Weights of a small multi-label audio tagger: arch jasper, 184686 training examples.
Rows from block 3, named by matrix and row number. Rows with one number belong to one channel. Each number is 200 + 40 x the weight over its row's rms, rounded and kept within 0 to 999. All counts start at 0. After the name is the row's rms in percent of the matrix's.
# convs0: first width-9 conv (model.blocks.3.convs.0.weight, 96x96x9), inputs 60-65, a 9 kernel for each
# convs1: second width-9 conv (model.blocks.3.convs.1.weight, 96x96x9, transposed), outputs 60-65, a 9 kernel for each
convs0.66,112,149,220,256,202,229,237,229,198,255,229,253,237,191,167,246,204,143,207,243,263,194,185,219,195,177,204,211,244,227,140,102,230,161,226,224,149,87,282,86,215,217,172,318,63,247,249,106,233,281,213,175,211,267,218
convs1.66,126,228,239,188,236,168,208,214,165,238,174,232,228,153,173,244,186,179,228,166,149,172,236,164,227,168,253,226,206,167,273,273,222,134,191,170,190,235,221,195,196,233,282,204,217,173,149,170,250,220,217,245,153,247,266
convs0.67,097,65,177,179,156,189,182,196,257,288,194,216,163,206,220,249,242,215,213,207,125,151,139,227,253,225,274,206,153,218,200,170,186,144,200,219,186,225,162,270,252,190,179,176,131,231,198,226,182,188,223,166,266,206,267
convs1.67,096,228,172,216,229,156,144,89,175,204,194,174,217,182,186,244,201,176,185,246,199,243,271,277,225,270,174,75,173,165,198,130,235,212,182,230,130,119,165,96,182,195,281,199,208,207,149,187,212,138,219,223,251,216,205
convs0.68,106,150,164,220,205,157,228,270,296,228,217,121,193,196,187,245,204,214,263,212,278,191,176,174,212,247,182,191,142,171,183,208,242,250,173,186,222,115,229,181,138,216,229,270,128,294,255,209,220,191,142,147,157,231,121
convs1.68,104,240,192,169,173,169,113,180,136,183,148,235,163,195,174,199,228,214,214,144,163,180,187,187,204,187,206,180,229,182,247,162,235,221,204,155,183,217,237,178,172,150,170,202,221,235,259,194,140,216,172,167,186,230,314
convs0.69,083,209,170,132,209,148,183,186,212,239,168,197,175,183,195,201,196,214,216,174,242,245,271,215,251,165,170,67,181,211,145,232,189,137,173,183,247,195,256,198,196,105,190,174,171,142,242,209,142,204,203,143,237,180,242
convs1.69,086,241,236,222,246,143,144,188,211,271,184,222,216,203,250,225,177,222,234,187,236,251,230,234,174,188,277,217,170,254,202,222,188,177,143,155,281,187,200,158,221,213,170,152,175,247,243,192,155,169,224,197,148,147,207
convs0.70,097,230,229,233,223,209,225,213,228,243,234,228,230,200,186,155,193,227,240,220,145,178,198,172,155,197,177,179,168,137,286,254,195,226,189,100,212,320,198,78,225,164,232,177,240,139,179,180,231,251,176,245,248,210,178
convs1.70,097,222,207,223,184,251,142,165,156,123,202,229,204,247,218,213,192,224,199,154,210,165,194,174,196,180,222,213,274,198,117,176,175,185,174,139,201,191,224,243,305,220,173,139,208,217,198,224,289,234,191,217,264,228,246
convs0.71,099,112,171,248,229,225,260,199,230,179,129,184,192,181,215,212,228,203,134,165,146,214,162,251,205,256,245,244,182,257,217,192,200,143,135,109,211,216,132,240,154,165,247,211,126,203,166,200,172,186,195,249,249,202,212
convs1.71,109,245,235,271,200,178,201,159,154,167,247,263,244,178,177,224,243,164,137,258,112,200,242,178,169,193,163,173,156,252,268,219,253,252,208,179,252,177,241,241,266,282,169,131,182,239,270,187,157,154,186,215,176,215,189
convs0.72,087,194,215,163,203,180,240,244,211,155,248,225,212,166,184,241,203,183,149,217,281,165,265,213,176,174,163,154,199,196,207,182,175,180,255,206,155,234,346,234,227,148,255,190,223,223,177,133,129,117,203,261,233,275,213
convs1.72,083,215,187,241,290,267,270,230,198,231,175,270,242,205,198,215,216,207,162,176,236,125,267,173,210,218,232,192,165,181,230,234,125,221,218,211,158,176,214,217,132,108,112,187,237,215,134,220,170,240,225,228,226,203,165
convs0.73,097,189,250,262,276,265,159,158,185,106,227,217,205,250,188,194,186,167,161,216,197,136,117,128,199,227,189,171,206,199,166,170,201,234,258,299,183,318,204,197,164,124,141,193,223,208,162,151,202,189,269,182,195,210,155
convs1.73,092,214,116,221,223,230,208,209,230,206,208,183,139,217,200,219,204,260,240,170,225,169,238,255,208,259,184,258,204,259,195,189,190,181,225,229,184,228,251,164,256,214,235,233,253,248,182,198,227,230,187,142,204,170,173
convs0.74,098,281,215,205,146,195,127,193,184,166,170,254,192,195,278,172,214,186,204,224,141,252,203,230,246,205,274,219,294,159,180,139,180,236,231,137,227,118,286,218,124,277,121,214,152,178,188,246,221,255,184,188,212,205,224
convs1.74,099,192,201,185,189,254,195,208,259,266,186,198,235,213,175,172,312,207,218,216,186,253,154,235,134,237,155,184,246,121,218,178,187,188,197,179,204,194,140,200,186,222,189,210,185,162,205,203,256,116,218,119,259,179,139
convs0.75,108,138,192,209,206,143,187,218,201,207,183,209,213,274,172,200,183,165,226,220,151,168,131,268,270,236,172,166,113,254,225,228,188,155,204,203,151,246,245,179,207,26,167,275,178,259,141,189,169,232,190,269,189,186,151
convs1.75,101,234,214,228,189,163,177,149,199,260,217,261,192,213,288,189,125,168,261,222,134,191,208,203,239,270,186,220,158,274,217,236,158,184,193,203,200,186,285,161,176,148,202,259,252,263,203,168,149,179,174,227,263,306,219
convs0.76,081,224,214,210,181,161,154,146,186,120,191,202,166,166,189,181,199,282,213,149,216,162,158,178,133,161,172,261,249,214,217,217,219,209,221,263,144,220,82,162,202,188,216,151,247,167,401,371,196,241,155,137,198,256,137
convs1.76,074,204,174,227,240,170,255,163,216,214,155,161,265,183,178,238,189,267,237,182,243,179,227,179,266,186,245,153,134,224,176,224,131,214,210,212,181,176,245,177,244,215,214,250,165,251,178,204,211,210,165,175,211,239,146
convs0.77,095,191,215,182,181,196,198,224,241,264,204,215,199,181,217,176,186,223,252,207,129,245,257,283,287,255,270,113,165,190,138,195,152,226,270,221,215,247,220,184,105,124,166,138,283,162,195,127,250,124,193,200,225,136,215
convs1.77,088,227,226,200,155,209,171,219,249,233,220,164,229,143,217,207,165,173,175,181,167,238,219,239,236,254,214,180,231,242,134,235,187,113,173,218,257,185,176,151,225,246,218,242,186,291,203,230,153,259,220,198,166,181,195
convs0.78,101,246,293,173,193,206,196,168,205,223,203,209,211,219,211,153,210,183,142,164,231,120,153,205,276,178,267,164,208,198,162,179,223,198,224,175,199,201,233,288,191,153,146,172,169,251,216,186,183,152,187,224,207,204,260
convs1.78,098,118,163,185,165,165,144,213,143,271,170,220,215,201,174,241,276,235,202,238,243,231,286,163,222,192,207,236,230,212,182,110,212,172,189,197,178,247,212,215,170,161,177,193,203,254,138,241,201,173,210,235,272,194,217
convs0.79,106,175,198,222,185,197,224,195,193,199,185,202,203,212,150,260,121,220,245,192,220,186,257,223,288,243,240,201,123,284,219,221,162,157,157,178,220,293,179,104,283,0,281,167,256,167,196,163,202,209,192,164,223,184,104
convs1.79,108,198,189,236,205,225,178,201,219,161,162,172,205,194,196,156,201,186,165,216,142,199,186,174,184,207,190,188,138,229,249,180,198,202,244,228,187,177,265,208,193,141,201,189,203,258,220,178,136,217,136,213,232,249,227
convs0.80,096,218,214,192,181,231,205,239,243,244,170,191,218,203,213,211,241,253,216,192,208,214,170,178,161,165,260,173,153,135,152,197,202,194,295,231,321,73,201,259,275,229,162,141,218,207,203,109,104,114,232,220,298,188,193
convs1.80,094,231,223,228,190,246,200,206,166,158,210,194,200,211,182,203,147,160,236,195,164,182,205,251,183,247,121,211,168,197,231,192,168,193,191,253,202,195,176,159,184,204,278,286,214,170,150,189,151,197,192,203,177,202,178
convs0.81,087,264,165,248,219,236,244,193,205,148,261,208,243,180,157,176,167,168,181,205,188,187,264,240,209,160,285,223,282,189,238,190,203,146,195,133,255,217,304,227,250,247,202,281,198,274,209,236,230,196,260,156,261,193,211
convs1.81,081,173,180,244,221,192,236,228,155,216,162,194,181,168,214,206,228,167,247,223,188,225,213,202,209,258,226,210,170,195,247,178,198,150,133,211,205,201,190,191,252,191,223,223,211,261,187,161,186,179,235,169,207,87,204
convs0.82,084,190,217,218,192,158,188,154,220,180,242,184,219,196,206,181,209,186,150,214,257,235,268,285,159,212,249,172,300,203,175,180,155,151,170,220,105,160,192,262,115,242,251,169,179,152,271,254,233,134,219,121,165,153,223
convs1.82,088,158,162,224,203,224,195,159,204,214,169,227,250,258,261,244,280,199,230,135,124,175,277,215,166,223,177,186,144,180,208,235,211,230,257,213,173,178,199,161,195,246,179,235,152,202,242,190,197,117,247,203,191,191,188
convs0.83,100,147,222,169,224,194,212,229,209,259,252,230,196,175,179,209,155,214,221,195,269,281,246,175,150,176,194,154,270,212,82,97,143,222,227,252,210,101,209,104,156,253,276,193,302,52,227,229,212,263,153,114,150,220,142
convs1.83,102,214,201,202,179,230,156,199,205,192,180,228,223,194,198,189,207,220,194,150,165,141,202,190,249,126,217,227,211,145,167,253,178,210,141,169,223,219,163,229,164,253,233,208,190,184,193,250,159,165,238,195,219,216,219
convs0.84,094,211,181,158,191,206,214,193,190,191,210,207,158,196,183,146,179,238,276,246,196,205,200,214,142,186,148,171,198,187,186,212,218,270,185,189,204,225,97,165,199,253,172,168,210,170,243,276,300,198,250,204,197,148,167
convs1.84,086,283,199,185,219,163,266,270,222,166,213,189,195,200,186,142,204,140,154,222,235,211,188,189,197,227,263,231,231,210,148,181,236,265,220,156,230,142,219,144,172,198,242,266,175,193,228,191,107,183,193,206,183,233,324
convs0.85,094,195,212,222,242,216,240,238,234,233,237,173,203,235,214,202,166,157,170,178,189,204,180,170,194,156,241,243,242,177,230,230,179,197,119,218,295,177,170,274,192,143,198,124,172,202,239,223,187,149,171,196,213,211,205
convs1.85,102,217,257,260,220,174,201,147,215,121,176,216,241,218,181,205,239,217,129,156,204,218,187,206,199,216,178,178,145,119,131,239,232,199,166,164,249,255,249,171,188,255,272,270,259,186,206,198,179,180,238,191,151,191,195
convs0.86,100,159,206,158,284,219,235,195,187,259,240,162,188,155,139,143,214,199,209,273,260,246,198,181,169,151,208,182,243,193,171,255,213,185,211,188,231,255,149,266,238,199,221,245,223,204,149,223,187,236,249,200,184,194,173
convs1.86,094,273,221,208,111,148,202,240,243,180,265,251,199,204,219,304,262,190,174,194,239,200,206,158,155,194,241,208,182,214,191,168,206,174,161,141,273,202,175,167,190,183,176,222,188,208,164,186,146,176,230,252,210,204,251
convs0.87,096,141,192,229,242,265,224,238,219,264,236,247,222,228,161,241,206,183,171,223,171,187,175,183,162,183,179,247,211,244,142,171,206,238,148,156,175,192,137,214,180,222,155,240,209,227,219,209,216,182,254,215,255,231,214
convs1.87,103,206,180,166,137,192,176,155,145,135,193,152,192,208,224,160,233,220,281,166,238,194,236,212,207,262,254,256,242,257,251,245,149,201,239,183,117,235,199,134,180,152,214,201,217,153,131,239,226,216,231,211,295,282,136
convs0.88,103,167,209,186,147,186,236,212,231,201,197,192,246,263,240,174,196,191,192,184,207,230,250,263,189,227,217,231,196,136,256,239,231,162,257,155,175,201,180,155,233,131,240,124,241,303,207,217,228,192,160,174,227,169,228
convs1.88,112,193,188,216,188,197,190,254,248,232,196,138,142,197,200,217,197,224,237,219,227,155,197,202,208,139,195,190,237,246,161,165,231,193,119,223,200,209,223,217,258,176,189,193,152,184,202,238,181,212,191,187,156,165,191
convs0.89,089,276,275,188,264,242,285,239,206,113,181,135,159,237,225,225,184,147,228,205,179,256,265,212,132,204,200,171,149,226,254,207,186,204,213,235,243,259,134,227,241,257,191,198,156,205,157,149,247,192,224,203,263,225,138
convs1.89,086,270,262,273,199,261,198,221,189,192,209,206,219,244,175,215,176,196,153,172,190,188,173,149,199,168,202,241,173,241,172,212,264,212,168,126,166,189,199,199,193,181,180,166,143,191,204,163,204,165,179,194,220,232,237
convs0.90,103,93,206,148,218,183,213,195,195,208,251,214,217,245,173,170,226,166,204,202,239,222,226,246,175,215,145,211,241,197,290,198,186,175,229,218,155,238,226,187,75,207,222,259,196,247,228,246,182,186,230,212,160,119,119
convs1.90,110,188,219,213,201,220,188,195,41,160,189,207,185,200,203,162,163,209,252,137,126,130,166,171,187,233,224,239,189,194,189,189,263,188,205,196,182,192,208,237,268,143,126,138,165,208,141,279,233,195,212,226,235,275,257
convs0.91,106,180,203,151,206,185,205,205,195,227,196,226,209,166,173,194,197,250,210,171,165,241,202,176,177,181,273,310,201,240,169,177,157,171,149,144,238,197,132,131,240,245,218,120,242,176,234,203,160,138,146,230,203,207,319
convs1.91,112,220,234,189,232,191,167,246,234,170,272,160,191,180,220,178,150,180,230,277,188,263,238,216,212,158,170,161,178,162,140,193,186,274,234,196,205,208,192,170,209,192,226,220,216,211,245,197,245,148,108,207,154,216,189
convs0.92,100,182,225,170,169,161,167,222,180,236,261,241,234,196,207,125,155,189,200,208,208,220,188,222,159,279,222,226,109,163,175,153,163,235,244,145,313,277,184,131,191,89,215,191,270,152,199,158,166,202,231,261,174,227,181
convs1.92,099,206,168,216,229,219,242,188,231,154,226,145,157,225,219,230,196,160,153,167,177,199,194,160,218,202,186,195,203,189,242,191,199,271,161,214,237,214,223,246,205,194,160,169,263,191,214,147,162,200,193,165,204,210,179
convs0.93,099,226,191,167,178,121,182,192,311,235,177,113,174,191,171,197,222,212,213,255,204,260,236,224,210,269,143,92,106,206,249,312,184,188,204,166,231,194,149,226,206,185,178,169,293,125,263,162,192,211,157,266,266,231,134
convs1.93,104,258,209,232,200,155,124,189,188,221,210,224,178,168,191,217,167,169,212,136,148,202,193,210,268,225,220,209,210,240,219,200,200,198,174,194,205,263,259,240,192,178,192,201,182,198,199,100,182,280,173,218,205,252,303
convs0.94,109,150,180,222,188,195,268,248,243,184,262,249,187,219,234,204,266,155,198,157,162,198,248,175,153,139,265,192,195,228,135,169,191,105,210,172,228,158,286,145,221,32,194,142,156,301,156,216,129,249,187,241,218,218,173
convs1.94,107,131,211,242,213,253,157,242,153,230,175,246,121,238,249,197,210,226,218,78,234,192,207,196,240,200,213,255,224,216,210,174,179,159,190,209,183,253,170,265,216,150,264,116,236,204,247,201,137,192,208,228,238,185,149