Rows from block 2, named by matrix and row number. Rows with one number belong to one channel. Each number is 500 + 40 x the weight over the matrix's rms, rounded and kept within 0 to 999. All counts start at 0. Numbers have three digits each.
# convs0: first width-9 conv, stride 2 (model.blocks.2.convs.0.weight, 96x96x9), inputs 0-23, a 9 kernel for each
# convs1: second width-9 conv (model.blocks.2.convs.1.weight, 96x96x9, transposed), outputs 0-23, a 9 kernel for each
convs0.30:525506492517536513499492486489468521473498485515483455452480477494488512475505495552481489514503516494509496484423474486506444436510447482513516476526496511503480551458477446443494484473464585530524507449488488462499505546465503492490528475546497467494527487521512470479529516463517518473519535503565551536536503461524483507475494508544476498521498538510489517496524477490498533517498524491498476480527460455483503463429481480398509554546553512415463510531497538539475492530488529495569491487571517530515523473491523487497517450454490528525511489501448435478474475523466479444495534495439536482565480538514499489512527496538537493512463558502480524
convs0.31:474475481515498541546529510493497511474555461501498548503543501510472516489418476514459509466448500449509458563584564569532566506517467528491514464506508533552495459506494531491553577476495475479483407515456481527478533474549463579544510587520523543544539509516531490449498494507533476532558470549492509442499510451494492446416451502500471529517551589465461485475505472486498486429515483494497501550499475468500493541514537465475490516544548511554440549445490491483559534505471458498518504473490526527487528526524477480514543529566491503519503519576525614537488530475420463501513482522475471527519511536503542542537524540473450469489481536516473482
convs0.32:501527430467538483459495484509578608502419430486482517522535528531558516464498529542489453508525404484581495562450528499403430510541496510571540533509491459525540503513477437475549581448503515520468462457459481478500446515515522460543559526528492555561501462457530497450533559497494481487492480486467517556571514528469474524539501472451463518486491590480544551522479527490478489511476507543527502467535495519560432490488505487448515458467495464491579600455442561511412478499509541523441470555613524483453467466494455406477473472472499498432452505542497475447479494521553578503505484466556534494520478507530506482526526467461537501532518590485427497
convs0.33:438478476597497509437541510484534453503466515476629510406499490460453489485512588519492514497519575439480483440485493460550480506514533517465472508506524481461499477498467563496508463546498503452589486527480510433551501438534438554521511467502504486503431534481554457483508567444571463511442517434464522532494479484487578502516492474530418532436489464520441575467499512571405549499467506513535501513482453552355625481546379599334644507462514515582478455456530563440588552506488516376541400595490602461552416588446515475568544482500451455540526510540465546461439493519538553487513489563486461503540438537457505505505500506541356633472577392511378572
convs0.34:471492484498536521473492467457545454509475533454518441527512444472520498457489502449520457522571513491519446523533443565486481539541476479478485498500483508492492450539462466489514502507499525511483524533517521497458595439588484503502567524439522473470508514509547507523487485499486496506495529463527485513494512526512527457463512498488525511513511535504492487507491541499514517543541523452517523473487476466480497447566442498506482481539503532495500501513505525442598429504538503497510487593486491461569468589509487489488449547506535451489457447483543510499547577504492516472468489447451491566488471494524479449489516538549473530465534452529386553
convs0.35:503541542522536451517484463464455483492478510507495493478464467517575508513516512494498442519488488534453436516582536496461432459430521475505471591427507572443455509664538341503598302411542574460543524452430484509483518342463549420596503562529467512496498463449536516485499517523470574487476390484498463513533521437475544458509431429447425499548529563478490509530448527493520529556534453431501507500516530526600366611472464516422486540657423490469490451584520496510414483527541453492459470473497437577507515521569463502459479516540535469519570575483460503520412529510499511513530449403496518423505487513530518546477516551553581349455591581380606586
convs0.36:386455470496409462429512526513589477516495538486447498487500474473520566502494525489495464482435497454498492503546503525477480515530498499489555500502504526549528526483487505526463434506476452487509458460467487524530523509462514535596521550577451469482500555519495521573491487494449503515524490506490526510509557549518529509507475475471512472485505513527535534508499594530543465434507533471496488512504455557532492474492464466504534485464453487483531468524512585490535546552480488498523546544499537529472490510452506523451504495513473491497557526510565475564580548495487507534532475506485481501486485517519485520477450477517437495529491499455500512
convs0.37:434519511501503502494481447529488505503481473475500478443475474468465494443489491481497551435517490488437445578502467523527515518478527560520535492517543514529474477486548546510448486521536530502537497514513503469470514472482493494507470495509521526476504499532513484496511459490490553468471495538427485504526466492456503561479512514522507520507486405575495532535483505490508511495479475461504513494475521516513534482466516548524494498546493476525459476483463521557526558526496509458442526479517535470518500507548427424510537507502523540494548493500522479456526511490550551555515567541549511505490477469492475536501513488446444491470466489577510482
convs0.38:507469529487504528538496477582547532535462453467362491562488548523517545485569479532501634491468523453462446447479482465517491453466484521540551465537506480469492524493379494470463516545495515399523457441522562464438422597501542490496456491516422466588586522518488492449487558459469488523504531469514506501545529486546522525428454533554532546505481443508569602519520410438522498484507529543498542474425479514503541474456510519533487568513513552518397498522464439511486564570546527471492496488495576534579462492485519508482508489421448515536558450506490471496478499466526429464459486540536489505474511496503480536488483544430399511581484548466542465
convs0.39:514497557509598530472448458398450415465491531614513539477473487513508516462471509418517438549525493533480574501468451578563511489489508480477443512445543485519479469529492552589549439521496488486564553512515556557476496358595432467512552604517574484480453520508520518516531540477459523513527502527564496479452493508499485503480482438484537511486451444517558571538399493490463513532485521535540480487450469492517467515404531540585466428562461516479506472483469541444580502478480447490450540476453522484460504435490438457510455427494514568549437496478422470467497472453521451469499493560501473482515478480564523499504482460505505432521571452468512513
convs0.40:409527430535492443465499467488399392448488477544592510475469492501411507565490428472490469545422555553542472570513552464498536521548475501496488549481526567563540549532496523519529481499449597528508512474516472527464500508429521564539560503551487504476436501510476482516417498519505524491519522516445511493504527524486521520440412450489466442530514554475463467475483548585504475476491564434455501484499505512506546497518509533445478460440453513482585477638449483536493503466475423440561525474470551507528550529571499470465472530484545491587603493410463503547510535504481515519492452502517524516472468515471529489477444504462413482556498459521497564
convs0.41:504503502543534505501469515591502503456521446480430539475478479452536471519530548502545542538464467532400529445534489583528460523502528514475423490428603484458537452544507510572382402662504466483579530598521513555431483431492423515595287624525447475447501517464466501537514508469462568522577469503534502460387532467549525546576488504472484445505458406501484461509488541489455475528508442456512498527556523480541361580459568542380517497503418539517414456548513487521491455524466379597483511438557492570501493458524514556471451513485412438570510567458513466441458519451488472497493489504430432500490502469484520557467506448454480507556489481555686316
convs0.42:467501485464547502533477527535561523464480522514511459509491510509490521530525510471525515444495528523447522499557553462429543497445498489472504499487494545499477572502476485485510529483525450488471472516488519552564545419512461551458453541521473508486476489521524498497494509508499489515503485473474492495498515536513532485509503502510504514500532547430481516527508512516494459455475500522444494536513523505468479507539512454455486472475471476549503503492488557481515482493509540480510536564482564487533523568501453457472468513544521538506540514499490482523590554476538554534530516532527523524478509489533469512504495559519531457523526494513469568
convs0.43:524508477541491500494481509541562567561484538472471518486508469440498456428571506487486441495531465483474474441488438547490505501503539522496510438455471492498473536531522560558542551467474427457527515548458528533560455451483432491394491468502467508497495468492516517527536511515516485486527493530504485519550523537525487529511515499508494527508480439435513488456507497493481462480494496499527475513484501546579531499449468519524495450463548482543511506507497496540528549518537521501449543555539496540577570575518549562494552505522508511473484496518519499491510509489562561513504537540449472466514584533558491501520559476502504461522553525540505470
convs0.44:571469524502440505552451536496473453424512499510475484517504535486530543523512499559367577499519564469474609401497498375596530459535445485476555449460493497487488476424479531468522547456482478487609532566552543470502490493391587568472530460514490529461523539546483492497456486464440530527481522533541517537509533507484522461434425470462457467501538489487437506519556589528488563345455461440547521522546487520405569528513543482532569498418486517487640571552462538468470464539582625474566480475499452558542512491422435435527547492467462566517444443487433541587499542496528467447401434510549544546462491520437492494459547474407483593411467567485564534
convs1.30:562465491481490520491485494495455515479505510478468529423482501487492466507464525437428478471451464513509507438451497479511483522454522505499490494497549509509455438512505524510503514497480487479486463524460472479536501526510503483506493494470489435469474506507490510490492492494468499502480492518473511499537558492524514455454481489464522506507474520543521503500446513499502522587487510484461532476548570528526484527462481498506516456460450479481503501519533516492508440424465499499468468455505484474490466481453505483505447435517496493518537503460462485488490513525466480466465484499521493545484459462448475461489517551494515560519557504524510443
convs1.31:539492493557537520498448502497493514552511514491483522491511492543487565520502460498508578553518485556546496488539503527503551483485546476445449530597545500494504540506518472496496506515510532519473546514540479506494481497480508496509478497520474486446489520486504499562505504471534501515481485502518486459481558527496505497507507479553481521570520506453449548557641605492496514507501507508495543487526522558533547490532541435496469489506493456483477490538443448491474526513434497452550483460497464504488517513500572581553574525497457433478483513499574480494477537502526462501441480542528571529486534448548482477503453478525503583547550563550495438
convs1.32:509562501478467495527553501458480514502458511521476546466477517531544436481421564533559480453518447501436520447421512488528488505478558548431451556460481496524500511550490455461492481506479539469525455547419550486528541483551475537526501519507530458546499515486501496503578514533520491507552528465435510477465474500477531426519537461476479470519530478493532535455475442504522472484397539442522544463564450430451486394448352480473446494503462458464523561471499558519501441504409620533431517544489548553539499488536463513563576543488495448530477483543521436523484464539460422470510555443531491537506461497484513479530450526494471572437563472518494509
convs1.33:547538556443441416452443456529559515523505540555477522543529544510433546532501554558520541535486620475441404450451452455507479512465428503490514476526506519481526446458484458447412535492491480450491497510474487534437511508539515432464505496447442516461480478510547483604477494512543546507528549485495445506489448445464521493494523466480497497495530471436522498453532543470425500404503430521455451497450615510581485576497474522503445481477517523461506436485503513457497467620590545430541502532495533483483542487558516527450481515516550548525456519446491492511464441459494404506475471502504476492494554585520455563481422555455541479529528519491461487
convs1.34:466500519515567497499439480519519482508497480522531595555507504528504450511544476496503492510561529495510502489458520442490476493416510478544489551524509463480486497504510477556500501485475481534577516498437420446495489488477450540414481529482500443446511477498472480513466560556566481531506496502504479502494468527518486448441500539481484498449525543508451506479460466466514517548503500488501528456556475559453561468535531466511496491474459562581541551496500472442487517496439547525533501477464522550516502556545518510502551538480471517511488477543454460470502533555504518531466562463509499495456532438532533443482499493610527544465494566457552449
convs1.35:496444527427460509484599542467532573573486476353532487537468543605421498503551419423483522557453517519536468481485584503506542502415538460472437479521514492464528531457517507513487522539445534534490441492479520559521547498481502418558468496476522547513461514504451527432494470504516541490492592485550542515528548497459427428521467562496402591558567409558555447462514472492487492435492573392568435577419539491557491549498439498489456512529510505545483496474424468482564511582509472479536549525502540505481515515478521596596548488436403503504463506486493515524467561533497361403520489524426518455423465446545396499517543459538486495493458511451468441
convs1.36:493515499505460503494543552528521527513507527497522494482486535484457521447489492478480425521477475465495535503491476514456525510556517556499508513496484534473481564540530481527495528475474495482472496459500480516502524497548497483490489471513517517533484480485470502538505505497524474530512540484575554545488555546561484545530491525475504528517564495401447497455494527548557522514490479510473513520468566433423519459537470499493506512483490417487511524500521490513428526428559537511482515520434499506493514447482480531491484456515514491440482577520456495486529535533583506520519480476462456498494540490540497529495536499432459503446536505530511538
convs1.37:458485536487549564511469495488504529520522524538493503495535532497578515546518440456515535524495513517515514489477486571548538517524465477470485425472494489501459531462491545515568501573482474521515532525509509510473487444495567469476496518475524499493445520548513449523490407479475507497468501509426396465464511511505554450535464547505471406467488494478510446463456472465455532529464473495452465467450486434491413561516517508539584439442527523439518532535557506537568470550510466550524513517555534534535510522518496459487485467507522522460535526497504442485486532531528603510509517483462442519557436548512480494475478467466475484541473556524485569
convs1.38:490452530507551531523499501524488439518500514487519440476462536511444560515519470512440455517380556546526451493485497516573511456526501518493465438541555524522492455517500494539503537470519461440491451466539507501518541535472541450487477445465468494533456519516505456422538451496454515518489619528487513533505549509545518567451454486413476543548627585570483489467441435460484553430610381553494462577357597521547469533525560503438473465480453475450593561520467497422483459449487413502494524570549553493451500503441518491456496571533588544561463485463512502496537534501451484475487409507528468408439510573470578541460492538476494433512468568460487560
convs1.39:486395503499452541557538487515523504548492455488503544553464534535502527518516467428493516514500475485502516441460440474494528520486513514489496503567537496491506500521525514522508470512483545466507503535480483473506511469528535535438493523505596526548498534458487437484467491511458530482506531507492482492497502493498504526491528454496519504446546511487513499511503500464468469498555461507496437574437558527547504572519492437503515510386475519539466511480494489542590485477475426487547513495496534469516562527492486561554485472402481537502492549529527472489452492506403450532448512510477498489539464497471520504510477488545493525499463535439497479
convs1.40:500499462505512535533528597471508532562552519510546538492518532470535516489562473451453482475544502571603479409481473498471531520492493460555559577524514487470555508537507501484509491562495532577560585480489470512480449532483478507519480526564557445507521479516507482534528520485500405478455466496521508565496547470532520473448512455524543482422503501475515472511492528528498502487478451433490520492510552605496572522423455501487449541508548538516531425528531452500458534476598501470493579471545537544515515474465480568584544490486405493491458503553533506513459499481438539485483541513491439504462492515437521530408505518484531547449553466412391528
convs1.41:477416410489551543523496515445491383425431477506417433471486482406553533533534418446578485465506448462544391468467432526498532501498433481506480452468448440578424556444496494476479517470517485482529475469494488548464530496464443481535558463518480503505500522526481497462570522525546462534483482520472559449502493497517437543493527489481543548497506390454421447518518605554498435421534412501499528469356651520524496443486501574511448465512577602524448544507414430514414569575575445432541536479536474516506462541471517472474446462552564485502494456441451526553554470546507504544435532486546494493530517504491566433423530458510526424449539417563455498
convs1.42:440559467499549485453476506420489464499467470496470538576487516482495506517489544534511506467526458478517480557476529511483505452428491507490464556504509463477491525500443505491534461494417433490453477494481497472521515521463461517442481513451506517455529507481518538517514458483470433479499500497530500489503489480468468471473513523451500512485464505419485467474524474497526462523455541473531514418595437496422557485518523513552510612564505474558519538466497477543535536482472489510548523459451471449489476495481486554499505486472507506508502500511474539508524537480545552481492529500530534499516578458516501531468500494435473476481507434466445509
convs1.43:445485476488484477521449519488451492491460505521459552510523517513491520526424522508476512520496474543482474501479509478497475532487500491499507511491538502512538460504439423451457463483511511496527459487491552494535493517520496554489505529476540508561539512520500520535459506524511511487530524502527502466454469461496516478572509556556439460510437381441500532520474489532497491528432506551489541420565520454477532506505517482467522551599504513488483500469495543472475493552462517483426446451461472457428439437494499482428505535544603511463442474511485525543566584519555504515531527495538457521520490498497444459534539543439448466474466480505461545
convs1.44:472488564454526508496493490526484479472539479513442504526495474429600569405586527534529474457508529463413474504478543509524486464498474390520495483525443489508588432522496556507502581455459482498511532510424483464474539534488462485593518547538451483505549539479480424432562519577614498487486477442518489498550525549542508477523516504576483480520509416466611467488434441447505519530490568486516528460556485569544527481452533493504514545463546544512495434491414493449506458502545478557453475502523510540522428488507452513494479485486467476525502467505453443475536522446447528481491512461479475518504574458576573504463529497562564511552506508398455468